{
  "model": "image captioner",
  "dataset": "photos with spoken descriptions (Open Images, Localized Narratives)",
  "train_examples": 50862,
  "image_size": 48,
  "crop_scale_min": 1,
  "horizontal_flip": true,
  "rotation_deg": 5,
  "tokenizer": "char",
  "vocab_size": 53,
  "encoder_arch": "vit",
  "encoder_norm": "layernorm",
  "encoder_norm_position": "pre",
  "encoder_activation": "relu",
  "encoder_mlp_ratio": 2,
  "encoder_head_dim": 64,
  "encoder_fused_qkv": true,
  "encoder_bias": "all",
  "encoder_qk_norm": true,
  "encoder_parallel_block": false,
  "encoder_inner_norm": false,
  "encoder_patch_size": [4, 4],
  "encoder_conv_stem": false,
  "encoder_layers": 6,
  "encoder_width": 128,
  "encoder_positions": "learned",
  "fusion": "cross_attention",
  "label_smoothing": 0.1,
  "decoder_width": 256,
  "decoder_layers": 8,
  "decoder_norm": "layernorm",
  "decoder_norm_position": "pre",
  "decoder_activation": "gelu",
  "decoder_mlp_ratio": 4,
  "decoder_head_dim": 16,
  "decoder_fused_qkv": false,
  "decoder_bias": "qkv",
  "decoder_qk_norm": false,
  "decoder_parallel_block": false,
  "decoder_dropout": 0.1,
  "decoder_inner_norm": false,
  "decoder_drop_path": 0.1,
  "decoder_kv_group_size": 2,
  "decoder_positions": "rope",
  "decoder_cross_attention_every": 1,
  "decoder_tie_embeddings": false,
  "init": "orthogonal",
  "residual_init": "none",
  "optimizer": "adamw",
  "lr": 0.0018,
  "beta1": 0.9,
  "beta2": 0.999,
  "eps": 1e-06,
  "grad_clip": 1.0,
  "steps": 21100,
  "batch_size": 128,
  "epochs": 53.1,
  "lr_schedule": "wsd_sqrt",
  "decay_fraction": 0.3,
  "final_lr_fraction": 0.01,
  "warmup_steps": 4220,
  "weight_decay": 0.1
}
Rows from block 3 of the text decoder of a small image captioner, named by matrix and row number. Rows with one number belong to one neuron. Each number is 500 + 40 x the weight over its row's rms, rounded and kept within 0 to 999. All counts start at 0. Numbers have three digits each.
After each neuron's rows are labels from the 100 texts, of 14976, where the neuron reaches its highest value: "tokens" is the input token at the peak. Only what is clearly more common there than usual is listed. The data: photos with spoken descriptions (Open Images, Localized Narratives). In brackets: how many of the 100, against the usual share in percent.
# fc1: MLP up (decoder.blocks.3.mlp.fc1.weight, 1024x256), inputs 0-85
# fc2: MLP down (decoder.blocks.3.mlp.fc2.weight, 256x1024, transposed), outputs 0-85

fc1.457:467490480541473543482518493543475460488473481571563525448544484377512500476518503483490548472459448510552498511493455558497431493467461478479461510503469484520542414521462479518515478527437519514433486454523537470459452528446507505425454467606602511485501440
fc2.457:520493421544540482492449572550488533498444471417510504498480504495507523435557485513555490516524473482467549468515488515544434467503485471487464525437450476477505563503510575532530499505507540572498491584469490471472510473525525514485494456429467436484500561
tokens: " " (42 vs 19.5); "n" (25 vs 6.4); "i" (20 vs 6.6)

fc1.208:502476448573503563509476554507451520532551548559469534475551473542488489493496546486488518527547501488454459425504499573477504496499493495528474513502482534489502529514499553466461491449445549490528491464471427563453452461553467543527556508447452508587472471
fc2.208:554482487510460512465454498542484495542538487513516498470483531501449481537499565493491512516565531428502507508539439535529510547526496477471513459524529463421493497543484445528498524469422604518424408510472471516457488519498536531513413577449494540564458432
tokens: "e" (91 vs 11.5)

fc1.522:559515464506473505602481488572494489458532470462555558483541505571519542447486518450453459504553513486516524480545478496507474484512471443548478476508421449530476524571490438514575486521492512485543500436451490468436509478564463536463464526559486473495524419
fc2.522:497541517501467550477480480590476467468492477535541559534554485481562466479474439489509469581481447486517508528469541542547486521459514461441460525549438513449477509511547503534502500549623533479505536550476510523462470513557488506504462480551558506495537437
tokens: "i" (41 vs 6.6); "o" (25 vs 4.6); "b" (19 vs 1.3)

fc1.224:518526511503433451449572523549522476489486460577541535449526509491479543511442542504471414549537502566540457545491479460501470536573570479498484517528447482532567519523554498553509557440514504446496529415471504519410464470428486508528548478516476445527481483
fc2.224:525516556443489530452484472543465494538526459409516503504492538504451481505597511569438453453463482455513413510530517524522485524470458565436490542425517474426536527510493486501488511483536492463501470545452519547581512566459506488479521493459448510467590575
tokens: "t" (59 vs 6.7); "s" (31 vs 5.5)

fc1.544:528472537504440590459474519540482521505453574484465483480479475451596466519489522531537457459501523573503511433466486443483527525519488539477523546516496578449512451508431480514459545533513471469525539498565461448470464483488551444573530572515502492498516504
fc2.544:490485536536510491485329507460590416526490494524522524493503491461504492553486543475470440494500505528510486526467526544510522550579543457471514461447552449522481534455361508512498435482528476478561492507499497535576555497536463502589461494501519523519503447
tokens: "h" (26 vs 4.7); "p" (26 vs 1.5); "f" (24 vs 1.1)

fc1.629:545560519506538470573473523512488497552497506502466524482507470511518556470571421559528513479489497538530513440573514439506408531499538482490455469555533524551536465502471519504509598573493564500383599474521433483498436488485570519470472510475562500529529474
fc2.629:551513444541485508406414491516510436523470447454481504493543570428540500502500416457501500578456488445462523475446483554536468528572497493483470471460489489452468482515491485535492532502474529530502472622505607513562498488504468489499534556411485574499422463
tokens: "t" (56 vs 6.7); "o" (14 vs 4.6)

fc1.679:479517449598530571513493470418534522498422594540466539464479521512512534534485476505420496558470460501456502500448461531496516425497509513499399466511426467507531539514534473493504559515531526436473498431524483464497517488515503444499447568523567517558478461
fc2.679:457520507558502501513536488502468445527483484533477536561465522612459514483501521517517462416516501599445468488501472520441463543480525497522494540517505536570508520426515559501462488490470529524463578537506488579468435496533490508450546463495486463483539516
tokens: "u" (58 vs 1.2)

fc1.703:490531428602534542552614508444566420529521489525569468507423528562569474544542510464548484517551542558561515574517531526469466495490537514544456492487502516528512490504486404542569571571520529515449539478474482552498511452488528466512475547512457431556526457
fc2.703:516462548530469535562488466548488460475527541529504543470544520529461522481564461476490463430562471521518503490482509481467526514555524524492482494493455511463501482502495501534522453502504467511444495532576498504533574543471479507492424442522515539554552438
tokens: "o" (33 vs 4.6); "e" (31 vs 11.5); "s" (13 vs 5.5)

fc1.252:512551488500465532550528483632480482501489561459499484469582518461493512528511554529478540567532533504471509493469453487479544462566525513490514512554473541515474464539514481466486512523443456502443516490477414505370477456535485503479500504505512598493473474
fc2.252:528480471423489494447501563502490475509498525394501522489571519480472471521491549524484548505495523474503518523471481565446521507497520489514511465467508571500478395537523450432502485479493492473481605542456520473426472493480511474496523471429475480533549499
tokens: "l" (89 vs 2.3)

fc1.735:537487522519520529505542475547550501492499495461534516509574478482562496453452489504500495464519485481494565466528432483491477556411487493495493419537451529462454458575476525438463452496480503470505455470524528559464469494515504513447518517474587465506585403
fc2.735:479519579497484462506469483487470567465588532472470490527493497552516447529518488520519522510461505481537490510456579523553565475429442440465495522496541535483489520590519478592508504471554465563580537475480549509477509501520440431460561489471460504539514553
tokens: "l" (43 vs 2.3); "t" (18 vs 6.7)

fc1.357:588496504462496567439518532481466525505552504538496495506493472560571530486460490586447521573504515565487496489537494494525498507512497500516469589494430565486497504511473502513551425501475502513499538513531502535436450486509504408479501510498480444478442463
fc2.357:470471495567539507445556467547454546534508497566494518532502515458434433459502534505605434421507458561539509451490541499517442492435499513478458541493520567527517535530514448446408569518456530432469525479477448463535423500475454544476535520460483495552540507
tokens: "u" (87 vs 1.2)

fc1.527:512554515542512537484492517519492540467557474520538461501485492458566593491461506471534467499467526515502455507538444556466519557499497503492553520548455505534457503454487485487521539515502446500494503492546517505536495459539528499523452498535517457498478465
fc2.527:528476541510477503505529517554426448490474437451485525527542530503515505484486479566451484513499467554472510504493451475496496493434504531515469433486573548529508458516493557504522427474491444456527529538425500495455529550567507497450540420495512564555562524
tokens: "c" (26 vs 2.6); "o" (15 vs 4.6)

fc1.478:513515419538514521432465533483524437525501501431448550424549485472515475479517481486525531481505515427504567483446454487529464561526552503489428516499563489532501500527516534556481512520489519427495481512444504532507530367533505481475461473539535460479475495
fc2.478:504465477516474495501524559499443472521566495476423442531530533478478520430523493517476516431501503461526539503583484482479432474475512537477461501522558540449534459530473476525560497496533444517529531511547580576466468450571533526444474493521556387461498513
tokens: "o" (69 vs 4.6); "a" (25 vs 6.8)

fc1.76:541509468536481473542527516525494495536527439501582441440562573539486532492485547515477517484435509536552511428573402481425537482490521483497507558538460541502507473534509459512476531480411506421499474527496458550429487484475576525465533488517474489552551530
fc2.76:560495519551481481570539519504415550543551433498551497468497507519491477499513469542492486496508462438544480484470439461480469534565499522556481475522495533470587477566506502493510524521476514448441564468554510558432506477446543547547527506553467485520545524
tokens: "h" (100 vs 4.7)

fc1.656:470575446503502493494444459471521507544477518499513536501497523503534523463463540498461463516490456501526522500529479480467489550391554485523527521522511541483527521434586445511476547552481551528514551483485523518448518517493492492527513471424522562528475467
fc2.656:507520519412472509500517527479550476535492545545525534476531541533582516473536415505499495528545493441486489518440552484523498501545470499447444489609506514536562387504566511496521493460494499513511461596547493527570483472467490509562536544573558467534536461
tokens: "e" (25 vs 11.5); "v" (22 vs 0.2); "r" (11 vs 4.6); "g" (10 vs 2.3)

fc1.102:580551448536593484533593464602505559562523507490420509514482476455527545542460557559537492489484466529510477494585507544450447496512511456528458505593481514446430460498483484528531534528477473411476433509536546519458473471482538496524468539456450555554427468
fc2.102:505453484514524546432544482453523542487503515421520429498582552501517435534484480510515471412463499551519422509480512536554417530564506576469539533479507538518506450438492556454515491546557506511516470474535501469510515489481463432421483493524554550543570473
tokens: "y" (72 vs 0.3); "k" (12 vs 0.8)

fc1.201:575466489470499506510493483484531457504573536535563506484474528392526483578496471563440522524491475540541454532475549483490577565509516420446431566525450472489473485537421507471483506534478516491471529511456422458529438430475529524490515504490523543500505547
fc2.201:520471505538504476487517462435472505484522484497505544575565543566512505564447452522492464458517503468463430548480525531498470513536481448506450490392517497536470439423458417492528517518456535524544541483524502572538533538455440496510539507505445519507520418
tokens: "l" (57 vs 2.3); "n" (18 vs 6.4); "y" (12 vs 0.3); "d" (7 vs 2.7)

fc1.417:520485523542505587447485551512431520496599518436450508454529459415448467506518471461467547463524483523500463499532516451527536559458551489545481525536535466553490438535484476466510488462504459499542476447520548523517443439493434550481510507476595500458449526
fc2.417:507538475450500510575493542503501524475491444531486494460531486555488469526533475491487435488508436443529585500502514503516476430481501506421556535549469493498522550445499512511496484540513432483481530513572505510549438538521452507490485451518541475562561476
tokens: "o" (46 vs 4.6)

fc1.589:500539523478517526441548502620540453590575527539544448496455497435523479402442536530540470495473529527576493522462493505435532504486539422530437563494487514576448495521471459475470517569500500466474518480475473506501435430515488512537482472466548537509479515
fc2.589:532564525511523492524483520535493519512487466510510474453480499497576476461519441445510588522468567441532501515486451505497454514431521490576559497473470556442450515519479494503507491499477516435500444498439543486459596472588428515555528468496479506535580558
tokens: "m" (48 vs 1.6)

fc1.443:524443525461447491510549532487485492551458562479468551445516438463475569556493553549503531492493522517517589451563501553477496491524522477542533526549456540502442548501486468482499514560495548488525502559504428567471460441438556499497512496477483603443524529
fc2.443:555571494522502519470458451585545449563549468523523444454390504470503480499559532491480551498511567438505480451504496487533520481400489488543509484498484463447499507456554480455426504495458535514492520474484465526507532522619441516480523546494538515567467533
tokens: "l" (48 vs 2.3); " " (42 vs 19.5)

fc1.675:467531435504521464512551470508540412549542505477504511522479497498518518452474446425439499543553548540598451469511495518438431545506534417492490512509541510430496525494457482537493534467480443463464504515533508489510540506495521519513464560482558482498527473
fc2.675:466482533550461522464341451581466463525510522514525540504506505505515539481517512563460449426502478519491511440601557488485518578421449540511589528489513500532496560462417537491456462518528515489489457532486529553562524566491468519501490521477459458490554532
tokens: "h" (35 vs 4.7); "s" (13 vs 5.5)

fc1.185:543457508603489569498494527464541475476502485516461476482529467478473476491448508528486461533508449496580565467501511453423466560538556519476560484509533523532537476554485480510493550522461500441489457501543468487460499494513511492429543541524489501523394487
fc2.185:437519461550521516506552482517498508504484498504521494460551465500501483471492494508560526553494517573490476455515540570450545470553451532578427534541451506466485386461537564504486499479540498570440512557536497478543424555399492599467493462560507463590445491
tokens: "n" (42 vs 6.4); "r" (22 vs 4.6)

fc1.439:517531477515530560480532552500506475484523453537540550496495523408551479504459528541498483458610492543568516501481523499503471514488532508504486450498477460444447444512551523459537521497475493588462573483520469504461527494482494456415479505498565457546446558
fc2.439:451490523533503569498495445472566478456533419482539557512545477426510527461480585493549504452560462453468562526519506486502474431462569505477518495447501507500451481468531407521530511496501497590501518485500578487509493495514461470487474447512529526518490553
tokens: "i" (64 vs 6.6)

fc1.353:556514509448508580514511573441490520489574536438487492435516479503487509500514523521456483448489566482474513510457502520566489567470438383506508492520435489474429583560494483569464520544481551426438518478558445545468549515494572467447492521446512518563533507
fc2.353:473482543540517533564472580559419428525521447529474447452478508507547440494518491575516424516553546502539445502499545519517541502470476542585500524520515548487523445461542517581490453470485543565416561537541548522542514481472507490494537534552482521463466480
tokens: "t" (21 vs 6.7); "h" (16 vs 4.7)

fc1.73:502432481556509488453588539533503501546466440447427511416535454502565543544546484455467424424549585525543588544571524538548436487464538506568478494508527490528540475574541520544510538487500447491464513491521537505431453445497525501425469543502543514476536443
fc2.73:482455485517517488501515475552508465436582526516466415530520529562486534458553507487505483505583492532506492444527467496518471536488458466485469499571481508485551490490440495509555575502501502511559442537488497458466527428452486501483494456536547436418549554
tokens: " " (46 vs 19.5); "n" (38 vs 6.4); "r" (14 vs 4.6)

fc1.487:582471514503508511479491489554510388475502507423589539507530429504528478438434546483439468521453511502485579418515540533521490484535442483480511485530450481545516452503469528484450492529554476428490594431441464515459409535519492536457481449538449537503523534
fc2.487:498477473471520529505544475465530561484381468492511558533548510492564545572481499442559549499469501541511540539471504464438448494502468516515476460487500451497440541475522546456575450508483483523460513570487446458499530471450521517521495531474486483547503437
tokens: "t" (30 vs 6.7); "y" (29 vs 0.3); "v" (10 vs 0.2)

fc1.510:550482505488525533520524518486563487515547454495478465466496451421459502526457516496544533389500492546521485549466523504506480604481514490486418483553541539506484457479498461511491520496478565569594501538530485545465494454477493491478475562491549567537518447
fc2.510:539426496517568497492467549520451469477545538572468484469444535413525482484541531510501491537517465423488490522581469498513502534478496508539444565503486523518452516434429504475514521469515468500425570466556521473500524532499411503474498516464472426500506541
tokens: "i" (83 vs 6.6)

fc1.662:471521459539484485468575489527553427494478479474525413426511492522476574490484462436512446498480503543463544514543561576480475530504476436531499430609441516425496499523518434534484515503430489506500517513564531460507518503494563481454501509493526502470506451
fc2.662:523512460524527495452523420523466444500530562525510508467506485536445542525564495497460437502538444539498490501457456507555518544443521467605507468413454518468516410481447496544526443510480536494552497545524497455500422560459405567462376525527535539514527515
tokens: "n" (82 vs 6.4)

fc1.236:483525446486452519526573468546540469515496464458576551491525469518552511474434522540500490501483528455507516524426443509542519523479514478502429520519511511536471522554469439524407540487476376497500491490447504520469532473520576516506449500486481585516473505
fc2.236:520473529480562390492507480412511529436498566511483499486480456526530493497539542482462506510511535501488458493477485462491471472487560610551467489555464517458438543508493489514484511532529477467469525542619475437477490480557484430540485472580485487525466459
tokens: "t" (51 vs 6.7); "s" (15 vs 5.5)

fc1.525:528483393524549509505519584471503468559525441474483484456486487488553501516484480447496485536533498507506475536556522510508515422496531508446499462489474494468494513552511509524518530509503520423427589523547525453439557577475499589521546513424598521435475448
fc2.525:511476457418522468499450472535507479539544490511471547543516526525431441524519567431499492504522531423500537490520509553462526569427479484484494558461479498490510500518423495520512501552509480473520493549532526542487529544500489460493480465472485542528465505
tokens: "o" (45 vs 4.6); "t" (19 vs 6.7)

fc1.129:536450515504531459485520523466502465501512498482489473496539514468491600501471463548554517485544528583481508536512531487454512520507495543557550546558438525568498484560501482579493528554532475480401596537678452482537477540484541514455478516488509505501539488
fc2.129:506539470446567508575482486587542507520535552505447457514485488566502539537500482488475507455523503519468480527573520484446503440466574474427525569525555500465416499520485527483567520503480496449424434493519516459499548536476470606502558481539491482490448478
tokens: "o" (44 vs 4.6); "i" (26 vs 6.6); "u" (7 vs 1.2); "p" (7 vs 1.5)

fc1.491:492537480466452478512503582466525429533459523558568518484532484491527463538486584526367456544608522509533558488427515508482586459472529464541450523477502495489506475501502453472505617521572493495528552527504483503509485504539444483454508580515577474486466491
fc2.491:520486538471492527392488539547518521500443575444444556509535499439505507500462518490523486494477450451505456459477593474527471491475532574533528459482571421506505500435513484440566478494493513480540556515473548446539538492439518461506491516422480480543504495
tokens: "i" (85 vs 6.6)

fc1.506:518490482529494471548536493440507512554434481533517504393536499399514527547479523504454472535536531483511471524556517539437540453549493473454428522468490526455514497554485481496476530489484476421522531525589467522411531495514496555505554541494460451495525462
fc2.506:583505455502550524522527498546513487530448504524492532526475553519489492517528548511544452483531478514578462532520492495494506494431537534462448502465535501573542470450531411599520497476480463449476540502521479546462449491473530462551549515448528443590540570
tokens: "e" (54 vs 11.5)

fc1.271:565550475493446474532536485574506505593457528527516527469557511543538470513453538514486458493464468537555518486517499453504444527516537399534455448470507510483506550496513484532564498547448518557482553465548501513544502452523552489542494485577453434552467522
fc2.271:497497472474572514498479547550446492531508471586453555590481438517463537469560464497463506481480522541475516434519471479490506479583470555530531488434564485481601467477470435457438491536511462482418473401470495508471485500551478507588488499530546476456449511
tokens: "n" (17 vs 6.4); "y" (13 vs 0.3); "h" (12 vs 4.7); "<end>" (9 vs 0.4)

fc1.639:553523483481603455503556527507545447481448511483497536542527480481484503544493399519430467498487546511521504446488473435457518528488484442527516513482471452565466573534436491506503600511521512430471502505472496516458495439484451490533541497501513497490463413
fc2.639:520560512520530526498445463518489514566458474446514525481469516455529437551518529507447557557574450437512521490561538504435550554440513473517496555405519494476427475573504502529556482504484546446429481543494470483484462518495509504488491554426490537516468469
tokens: "e" (27 vs 11.5); "d" (26 vs 2.7)

fc1.206:504503428465443535422516538483515471583497575496508497509580500492466522506523497550516459489440512490496491513573517538479464487428519493533496482514471545476435516521468509525530569534508487462510555510555454528488548516525479464522471498504505420586548482
fc2.206:523553532443455544495472489560532492534496438443571473435475458433481479471515447557476487509476505465590503457479445466509460558574532424490523516496472503507494453528504516561471516555561448480542515479409508480499463541580555554453426494568560527512560438
tokens: "a" (46 vs 6.8); "n" (15 vs 6.4)

fc1.752:516534502523519540498525540506488465527574480521460524534523485421547475549491514537464495493513460536546503452525525501540508495485478540485454498544444545516552438485567503538449459482529484540490514500591399573508471525493591487502474490514474464510531468
fc2.752:531554458425522534464451449504416496526477512413523481521423546538495470480531532460562449515435499492466512518521426482578467561633539536479495472482432459586440559541501474459491473513441471438504451524494486524487557553480451489548525488506466522520478528
tokens: "h" (30 vs 4.7); "a" (21 vs 6.8); "n" (14 vs 6.4)

fc1.155:576498488456515482432503533526545513566521561526531528435531484474506593461495469522478504502518489493553572444543485531520533593464533477467488470504497572539414570514399498490541445471524455512498487500523528489537472478532529541496413515482530493443525554
fc2.155:451572485434362535567621496483507411479507419473462556560510556554489412532511468563515522531526490485468497546514492476466552501464500508488476551451465492520547542486506495515500506579482527537478482488548508539463568552485530478439506478583516485453572465
tokens: "m" (100 vs 1.6)

fc1.664:537520475505497500524499622476509472503460504466536568533491457483480521461467453505540528485419524551492482471543525512566540545530525437540490499527444549506490538458437462464507500569468547484506542474487343526469446563471522493423481497505465586485557482
fc2.664:480490507528530445577495465561504466434441493506520489448527574478586510415508485567583467452451526477533474435486530549528503491474524503497498433499502493537522464466440398548563476434457504464460511518447496483480480466447500425556472425503507474517475577
tokens: "e" (100 vs 11.5)

fc1.548:540442488477452476497514506473484483550532449525483468576494466477538474535546503529481526499430549569501448528475427471538496526510532470502460532428530463565477481540482431512557482454462513515572550477515488504464429494501505488479438556506554535607430517
fc2.548:534433441589540530509562441431512557562532591541529483478487495462446484557499532429498546468543507458507488491534482506537528509504431522507527452490571430455525497425448479445546445534549492489560540490458489489529450497576480478473496523501467505421502448
tokens: "o" (87 vs 4.6)

fc1.258:519550457502569517423517579479531471478531516496547538511504513548618495497516467568458512548454535513514460427565562444466549522549502481508453459549503543493502526559476504504502476440493431515425578520448472547430460478567551452510443472518437492541496519
fc2.258:484536507501533536474529506516540466460439512495507449484556561487535464482476540539513480498487542462515536464500540428489471436552481558495482532472559479502500455496543466506511498432524449525480498603518506464456545477577557413575536483505472436490522506
tokens: "m" (38 vs 1.6); "l" (17 vs 2.3); "d" (11 vs 2.7)

fc1.161:503529506492469543522530518522499509539524528574463584435496489491531568546497489516456409518569542536458520536496445496445409467530546527416439565515515511498497530549565547502498543539477596453513524487462508524423463423421497483422500509515449500504521467
fc2.161:504519544519506555543413557425445469428522536479446526529518460569515512507423508506492498467554537502449516466496518478576467556475524504490495441482466496416487567485417451417500536515579493496541503462486525488486498505472468484579465516511540511537491505
tokens: "t" (56 vs 6.7); "s" (12 vs 5.5)

fc1.372:539600482471450546562489539455523514448495502567451531494578465463500490557482540549521471470498449491552517474517474504475508488483518452488531509517504433469501515500508423541606455458570514471523557543492507456491440525440473549508511584516493561529559466
fc2.372:519541532587470456475475519483426458482522532537465429504507492501428516445491498508485486549478421492520455461475552530522554594438472510467442571458527528544476470422499507494485538526539562501506456591475480516564423582565559437462548526463547505524528556
tokens: "n" (72 vs 6.4); "a" (21 vs 6.8)

fc1.684:519515562484466494459538493558498476568459472535485467441545505514539542535496549442552485480522470532511482527504485436537528488434597510448496503570495503443501481480523495506511525495507476454510530404535460472520419471409522478492565506513578507559455505
fc2.684:451473520502521535431471502484442535494512524466490530448586479557520568525509471462469439506461469524553553516445452556554451467475470513472439514469451548557468526486484544538432565534523521563467518555541523521555476449570506519493517517436527468510501508
tokens: "y" (22 vs 0.3); "s" (19 vs 5.5); "t" (19 vs 6.7); "a" (15 vs 6.8)

fc1.685:511511403500500521605481476541542445538469452546591504473529480521512480426530472466455560536501521484477439522479530488422523514480508524504440502494461441495496579591515439535559500482518541490522509468499546515521541468500518527460488544415528431569497456
fc2.685:465497517479526462466474472530555455493512531507438469546473470532451498468455525518488489465478465494523498440509448420566551509506508460498503523465510438523452574570502494519561497544440441500512481514489462444527494464498467584479458525512613466439545577
tokens: "l" (22 vs 2.3); "w" (18 vs 1.8); "f" (17 vs 1.1); "t" (17 vs 6.7)

fc1.436:532487495552518530524539506515466399492481459501560485553532563507454480447516584564487503520451515513448404499512522514516544516517529524519505535511467510566499562493492508464467495477506498514482505387526435468461495408467499462524450583533495553518413561
fc2.436:467482537443527506499489404498543480478494518437497451567538565551489414484501437462579515444503543521433427512583525520484521536476492481475493498448499520494564575519473396463538461518511464539498557549480470525422498462542506506490493464511472475468570495
tokens: "l" (98 vs 2.3)

fc1.287:541578524454513427487499501492535529531498504513506530500524545441556517430475522525529478508470471514479505430431490454460505508460522421532482506518471507525539522522436473508509541537467455495456499548526473455457531476471497503482534537486412486464490458
fc2.287:458483516509472484531584591510441498489503501507486528518516515479527439462520509483486507505521533464461530468476567499537491525496554515534503540490521519472437521455514443496487517464448444462518509453543418468534465573522449515481508484516452549492454481
tokens: "l" (38 vs 2.3); "e" (25 vs 11.5); "o" (12 vs 4.6); "f" (9 vs 1.1)

fc1.689:538548471510514493475500499484466426572498550476479475523514536495517526456410524560495444425421473496506576451516495504538476466522532517509518504498455502525485499525519500479527489523522501527537478390569473497484508455545517546466522493509518519542455489
fc2.689:571544498483421545444423515409528509479516494476544413502496552428503570512441486472554484541523523571532508514494433538468477420520546531543487471460527517536492557531536474533476497462545523477506501460465386535556494525507498529402543559501507492502509506
tokens: "e" (36 vs 11.5); "a" (21 vs 6.8); "b" (17 vs 1.3)

fc1.225:529495474492542475501505551449463529503485539560476520484573447530516499569528485491448399498537547535535420460606553492450482518498504538571488554484536471549501492523470523572549545493415492513448567475466493500452487435497507473470456554540516513474526430
fc2.225:473501492493498553520516525500374495557499517517559502475461466552536482454589460564508465580549484600541487511478495520545495501455530519534466549455454582452500507463567519502461531431575452510478532437506585500471437465442547495462552484531560487542524467
tokens: "c" (77 vs 2.6); "o" (13 vs 4.6)

fc1.254:494530484528524503556530575464507476538419485501480468482509514474561462450512488533506418546560499526487541523509479544532517500541461496544418533481523493502492481480423412524514512478438555507449463483482452548503502464436471552480504477490523525514484519
fc2.254:500488505533476473538507551589460437563484461485453465473503576511553443529549412543535494468506456467493499499558465588487569431512517531503455527510480471516439461575512521525439493523510491510501440460464507509510472531527502502477500476512425532494467527
tokens: "i" (92 vs 6.6); "d" (8 vs 2.7)

fc1.162:475549379497435523456564517524496460523496523464429484479532474509503525431493494516449452509516485528513593558529512501501479499475476476500499518519466553535470468532497464560577467464384475452436530443436468574496515443568492498458545473466496466482464455
fc2.162:495418525473508539518516494482526518444446487519476541512547485500553563491478480470588545463461482500438529554441440506427475512464418536506476476485438514518433514473491462474565551478516490543541486494512546446485475469509462470513485454593487539502502474
tokens: " " (75 vs 19.5); "h" (24 vs 4.7)

fc1.221:513472450542523489544529489496495527566516503511544456411510541479550573519534530474555514480560480512582540516513510497524506504570465460444510484492469495448543472532436462494508456466545504490484524512525534455485490583460535478449459531529553435519507484
fc2.221:493487488562516525476456521478562492435566502483557513437552495576488505481467465541500519544533550515480482465453529515459495453452541481500560530491479499501475484490486479455492550478507508526490541512529409446521471482549477555451554536561460514455526536
tokens: "d" (20 vs 2.7); "b" (17 vs 1.3); "w" (15 vs 1.8)

fc1.68:556563470518555509596537510561467450555439583535495445467463437375527560502465458478499530537524493542485509417451450534463487551542496508440436519535512490539470503513579516539519435526507512510505594469501530512519493479501462451477462589458572542540421501
fc2.68:540486457499463467489551539493591503527434592518508553528537543493581459489409558570503499575520519514491505515495488448470473588508497511485481492382495495492496469511536493483504534499481567444464522398506546529532536511494587504471512452529512514543502439
tokens: "a" (38 vs 6.8); "l" (21 vs 2.3)

fc1.413:538581492530500534479546541417544522554538491457520510465519505522570484466481518487535505399523541483472455505466496529461497561512496455439497509507449490577499538459554429529516513447421509498489546564511480546475508497482534498511449511408494597469518550
fc2.413:480445500552486547477426448443575535423475470486510442481498495467487462481461541539522451492512466462448509488482533536509469498535426538560498423475447539572514517495500529462439493493498503537506459489553542558587532495559448455564552454494492456489491558
tokens: "m" (56 vs 1.6); "r" (18 vs 4.6)

fc1.614:522532463479504565522496505499534445484518458502502535475566476477533498513527517429509459526566471573469509546500410499501501415534516482510437508480546535553554476538453472440537535536475507449448584502496416501536470549488534571458473495521482438542530482
fc2.614:494529574473527534588503514446482526505490468474516494477441504490450476451472560551419475437462534365509488445446500513526539499537475479559474522492436500453534558500514572504542523509446466466514552508507539464532463531454546513505583528536464526505472463
tokens: "t" (93 vs 6.7)

fc1.256:529502466492539475574491461464494537536492487523567599461506592464554489552463494546484472486538555558508558487511489506446453502451560491490517568508496503561467486489532456508513512468459508549504507550466436474460466479485555443459516518479506500505543421
fc2.256:537511501519521502390497409435515514488545463487461508482538462479477530515510474558460492525446465444518435471490497522490509480539456593455424526467527533492499541501513479498458561448529446477481508447477563539485545487508505512475527482520489515504510520
tokens: "o" (80 vs 4.6)

fc1.242:544545480506528447526449546555519501466528522530483549511609523557512486498494520453562479412470475547431501539467565511506494489520457530544448497537505462557501472532501518503468479457510543528518565544497456501474536514473490497440466500522544494597515475
fc2.242:452482559518456540458530519594537494519525537450463492480487539508426487525547478489537516540548540532559494528517516509462543497444486487501541579494460532481559487486545501467435486444544577527514492505505448543504456466540466545543539502512516482418579527
tokens: "a" (77 vs 6.8); "r" (12 vs 4.6); "u" (9 vs 1.2)

fc1.227:492525489502507472566476540509470478561558495509545567468553481522449504476514460455516489424510536535511532464533535488466508454569535507514513535563503492468505517527527422505518538527491484484458548499469515483469554486492538507525526499522510529521490535
fc2.227:561553532494532466514504522547447523468537433465504455559559496610457503507468502509538501461501511460523471532467503456448519556514532533439626476585485511519556541557472462557426514580551535490495552468518484501467484540567503521447499456595507505511485523
tokens: "h" (64 vs 4.7); "b" (18 vs 1.3)

fc1.297:502512492507497522442531592513488499506567593582534509525516448522483531476515554493509547525525442545494564429486522503548499480546536445553463563588502519592391472501513436495563489519472484443525508505484491487474445502469576519447499534548517489476522473
fc2.297:519478583489555464502512477549465516490508475481523478464530452547475443518515515462413452529487429450502436573517521465487526458501498520534471471478553496561521545502503516538462474531453480555484436515509548593472492483497462518507488502493510417562543468
tokens: "e" (58 vs 11.5); "o" (17 vs 4.6)