From a checkpoint of a small image captioner.
Model: 48-pixel images, encoder norm layernorm, encoder activation relu, encoder patch size [4, 4], encoder layers 6, encoder width 128, decoder width 256, decoder layers 8, decoder norm layernorm.
Rows from block 2 of the image encoder of a small image captioner, named by matrix and row number. Rows with one number belong to one neuron. Each number is 128 + 24 x the weight over its row's rms, rounded and kept within 0 to 255. All counts start at 0. Numbers have three digits each.
After each neuron's rows are labels from the 100 images, of 14976, where the neuron reaches its highest value: "responds to" is what is common among them. Only what is clearly more common there than usual is listed. The data: photos with spoken descriptions (Open Images, Localized Narratives).
# fc1: MLP up (encoder.blocks.2.mlp.fc1.weight, 256x128), inputs 0-42
# fc2: MLP down (encoder.blocks.2.mlp.fc2.weight, 128x256, transposed), outputs 0-42

fc1.162:144128118141106144155121145137115131108137160133158122088127129129147135079097126108139147162145130100080086121116140108151094096
fc2.162:133153125160142101142142117105131128137143117152133098111126115092120164142084161147176156170099175116133167120102109134128111112
responds to: text has "wall"

fc1.102:133141141129110073100128077101163076118118092105126119143122094067133132123106151098128075104099128132126144144116130157120151135
fc2.102:139143126181183142137091119111110171126119104142108137094159106098142125084157137130142134155131131088160124116133110117138170171
responds to: text has "grass"; text has "plants"

fc1.233:121112079120137148102132115126129151067114132114146161097117122146113143110151083136169169118089061080144130128115141115113095108
fc2.233:129162134146159127109126140139116147157127135139142116101150125129152142101143155132112142140138082146098128111160109120097138162
responds to: text has "sky"; text has "trees"; text has "grass"

fc1.125:141144114127145120078127093093117114101121155099147137132136101154125136093154118164157135120110085057083118136121105117100130127
fc2.125:119172135150151146126149136170118160172141133097123095102139134125110141137143153162104128120118084152096070115145140113114108151
responds to: text has "sky"

fc1.115:096160142125155145138144112115152130123133110075127172090117143151121164083097131089086138119162065135109119082154116107107108176
fc2.115:145160133136137150156137102143167145121122140118074167109129159117107138126095139094130184116106083157194154129134123131098132161
responds to: text has "wall"; text has "sitting"; text has "table"

fc1.45:141146105101114094101151088111129094102107107120097140134123097089114106116103173125142128120130120136107153114137134140110166136
fc2.45:124125107165154140142091124108099179131146123170119114114137089100127133076141165141126140159115152151166132126137099095144142142
responds to: text has "grass"; text has "ground"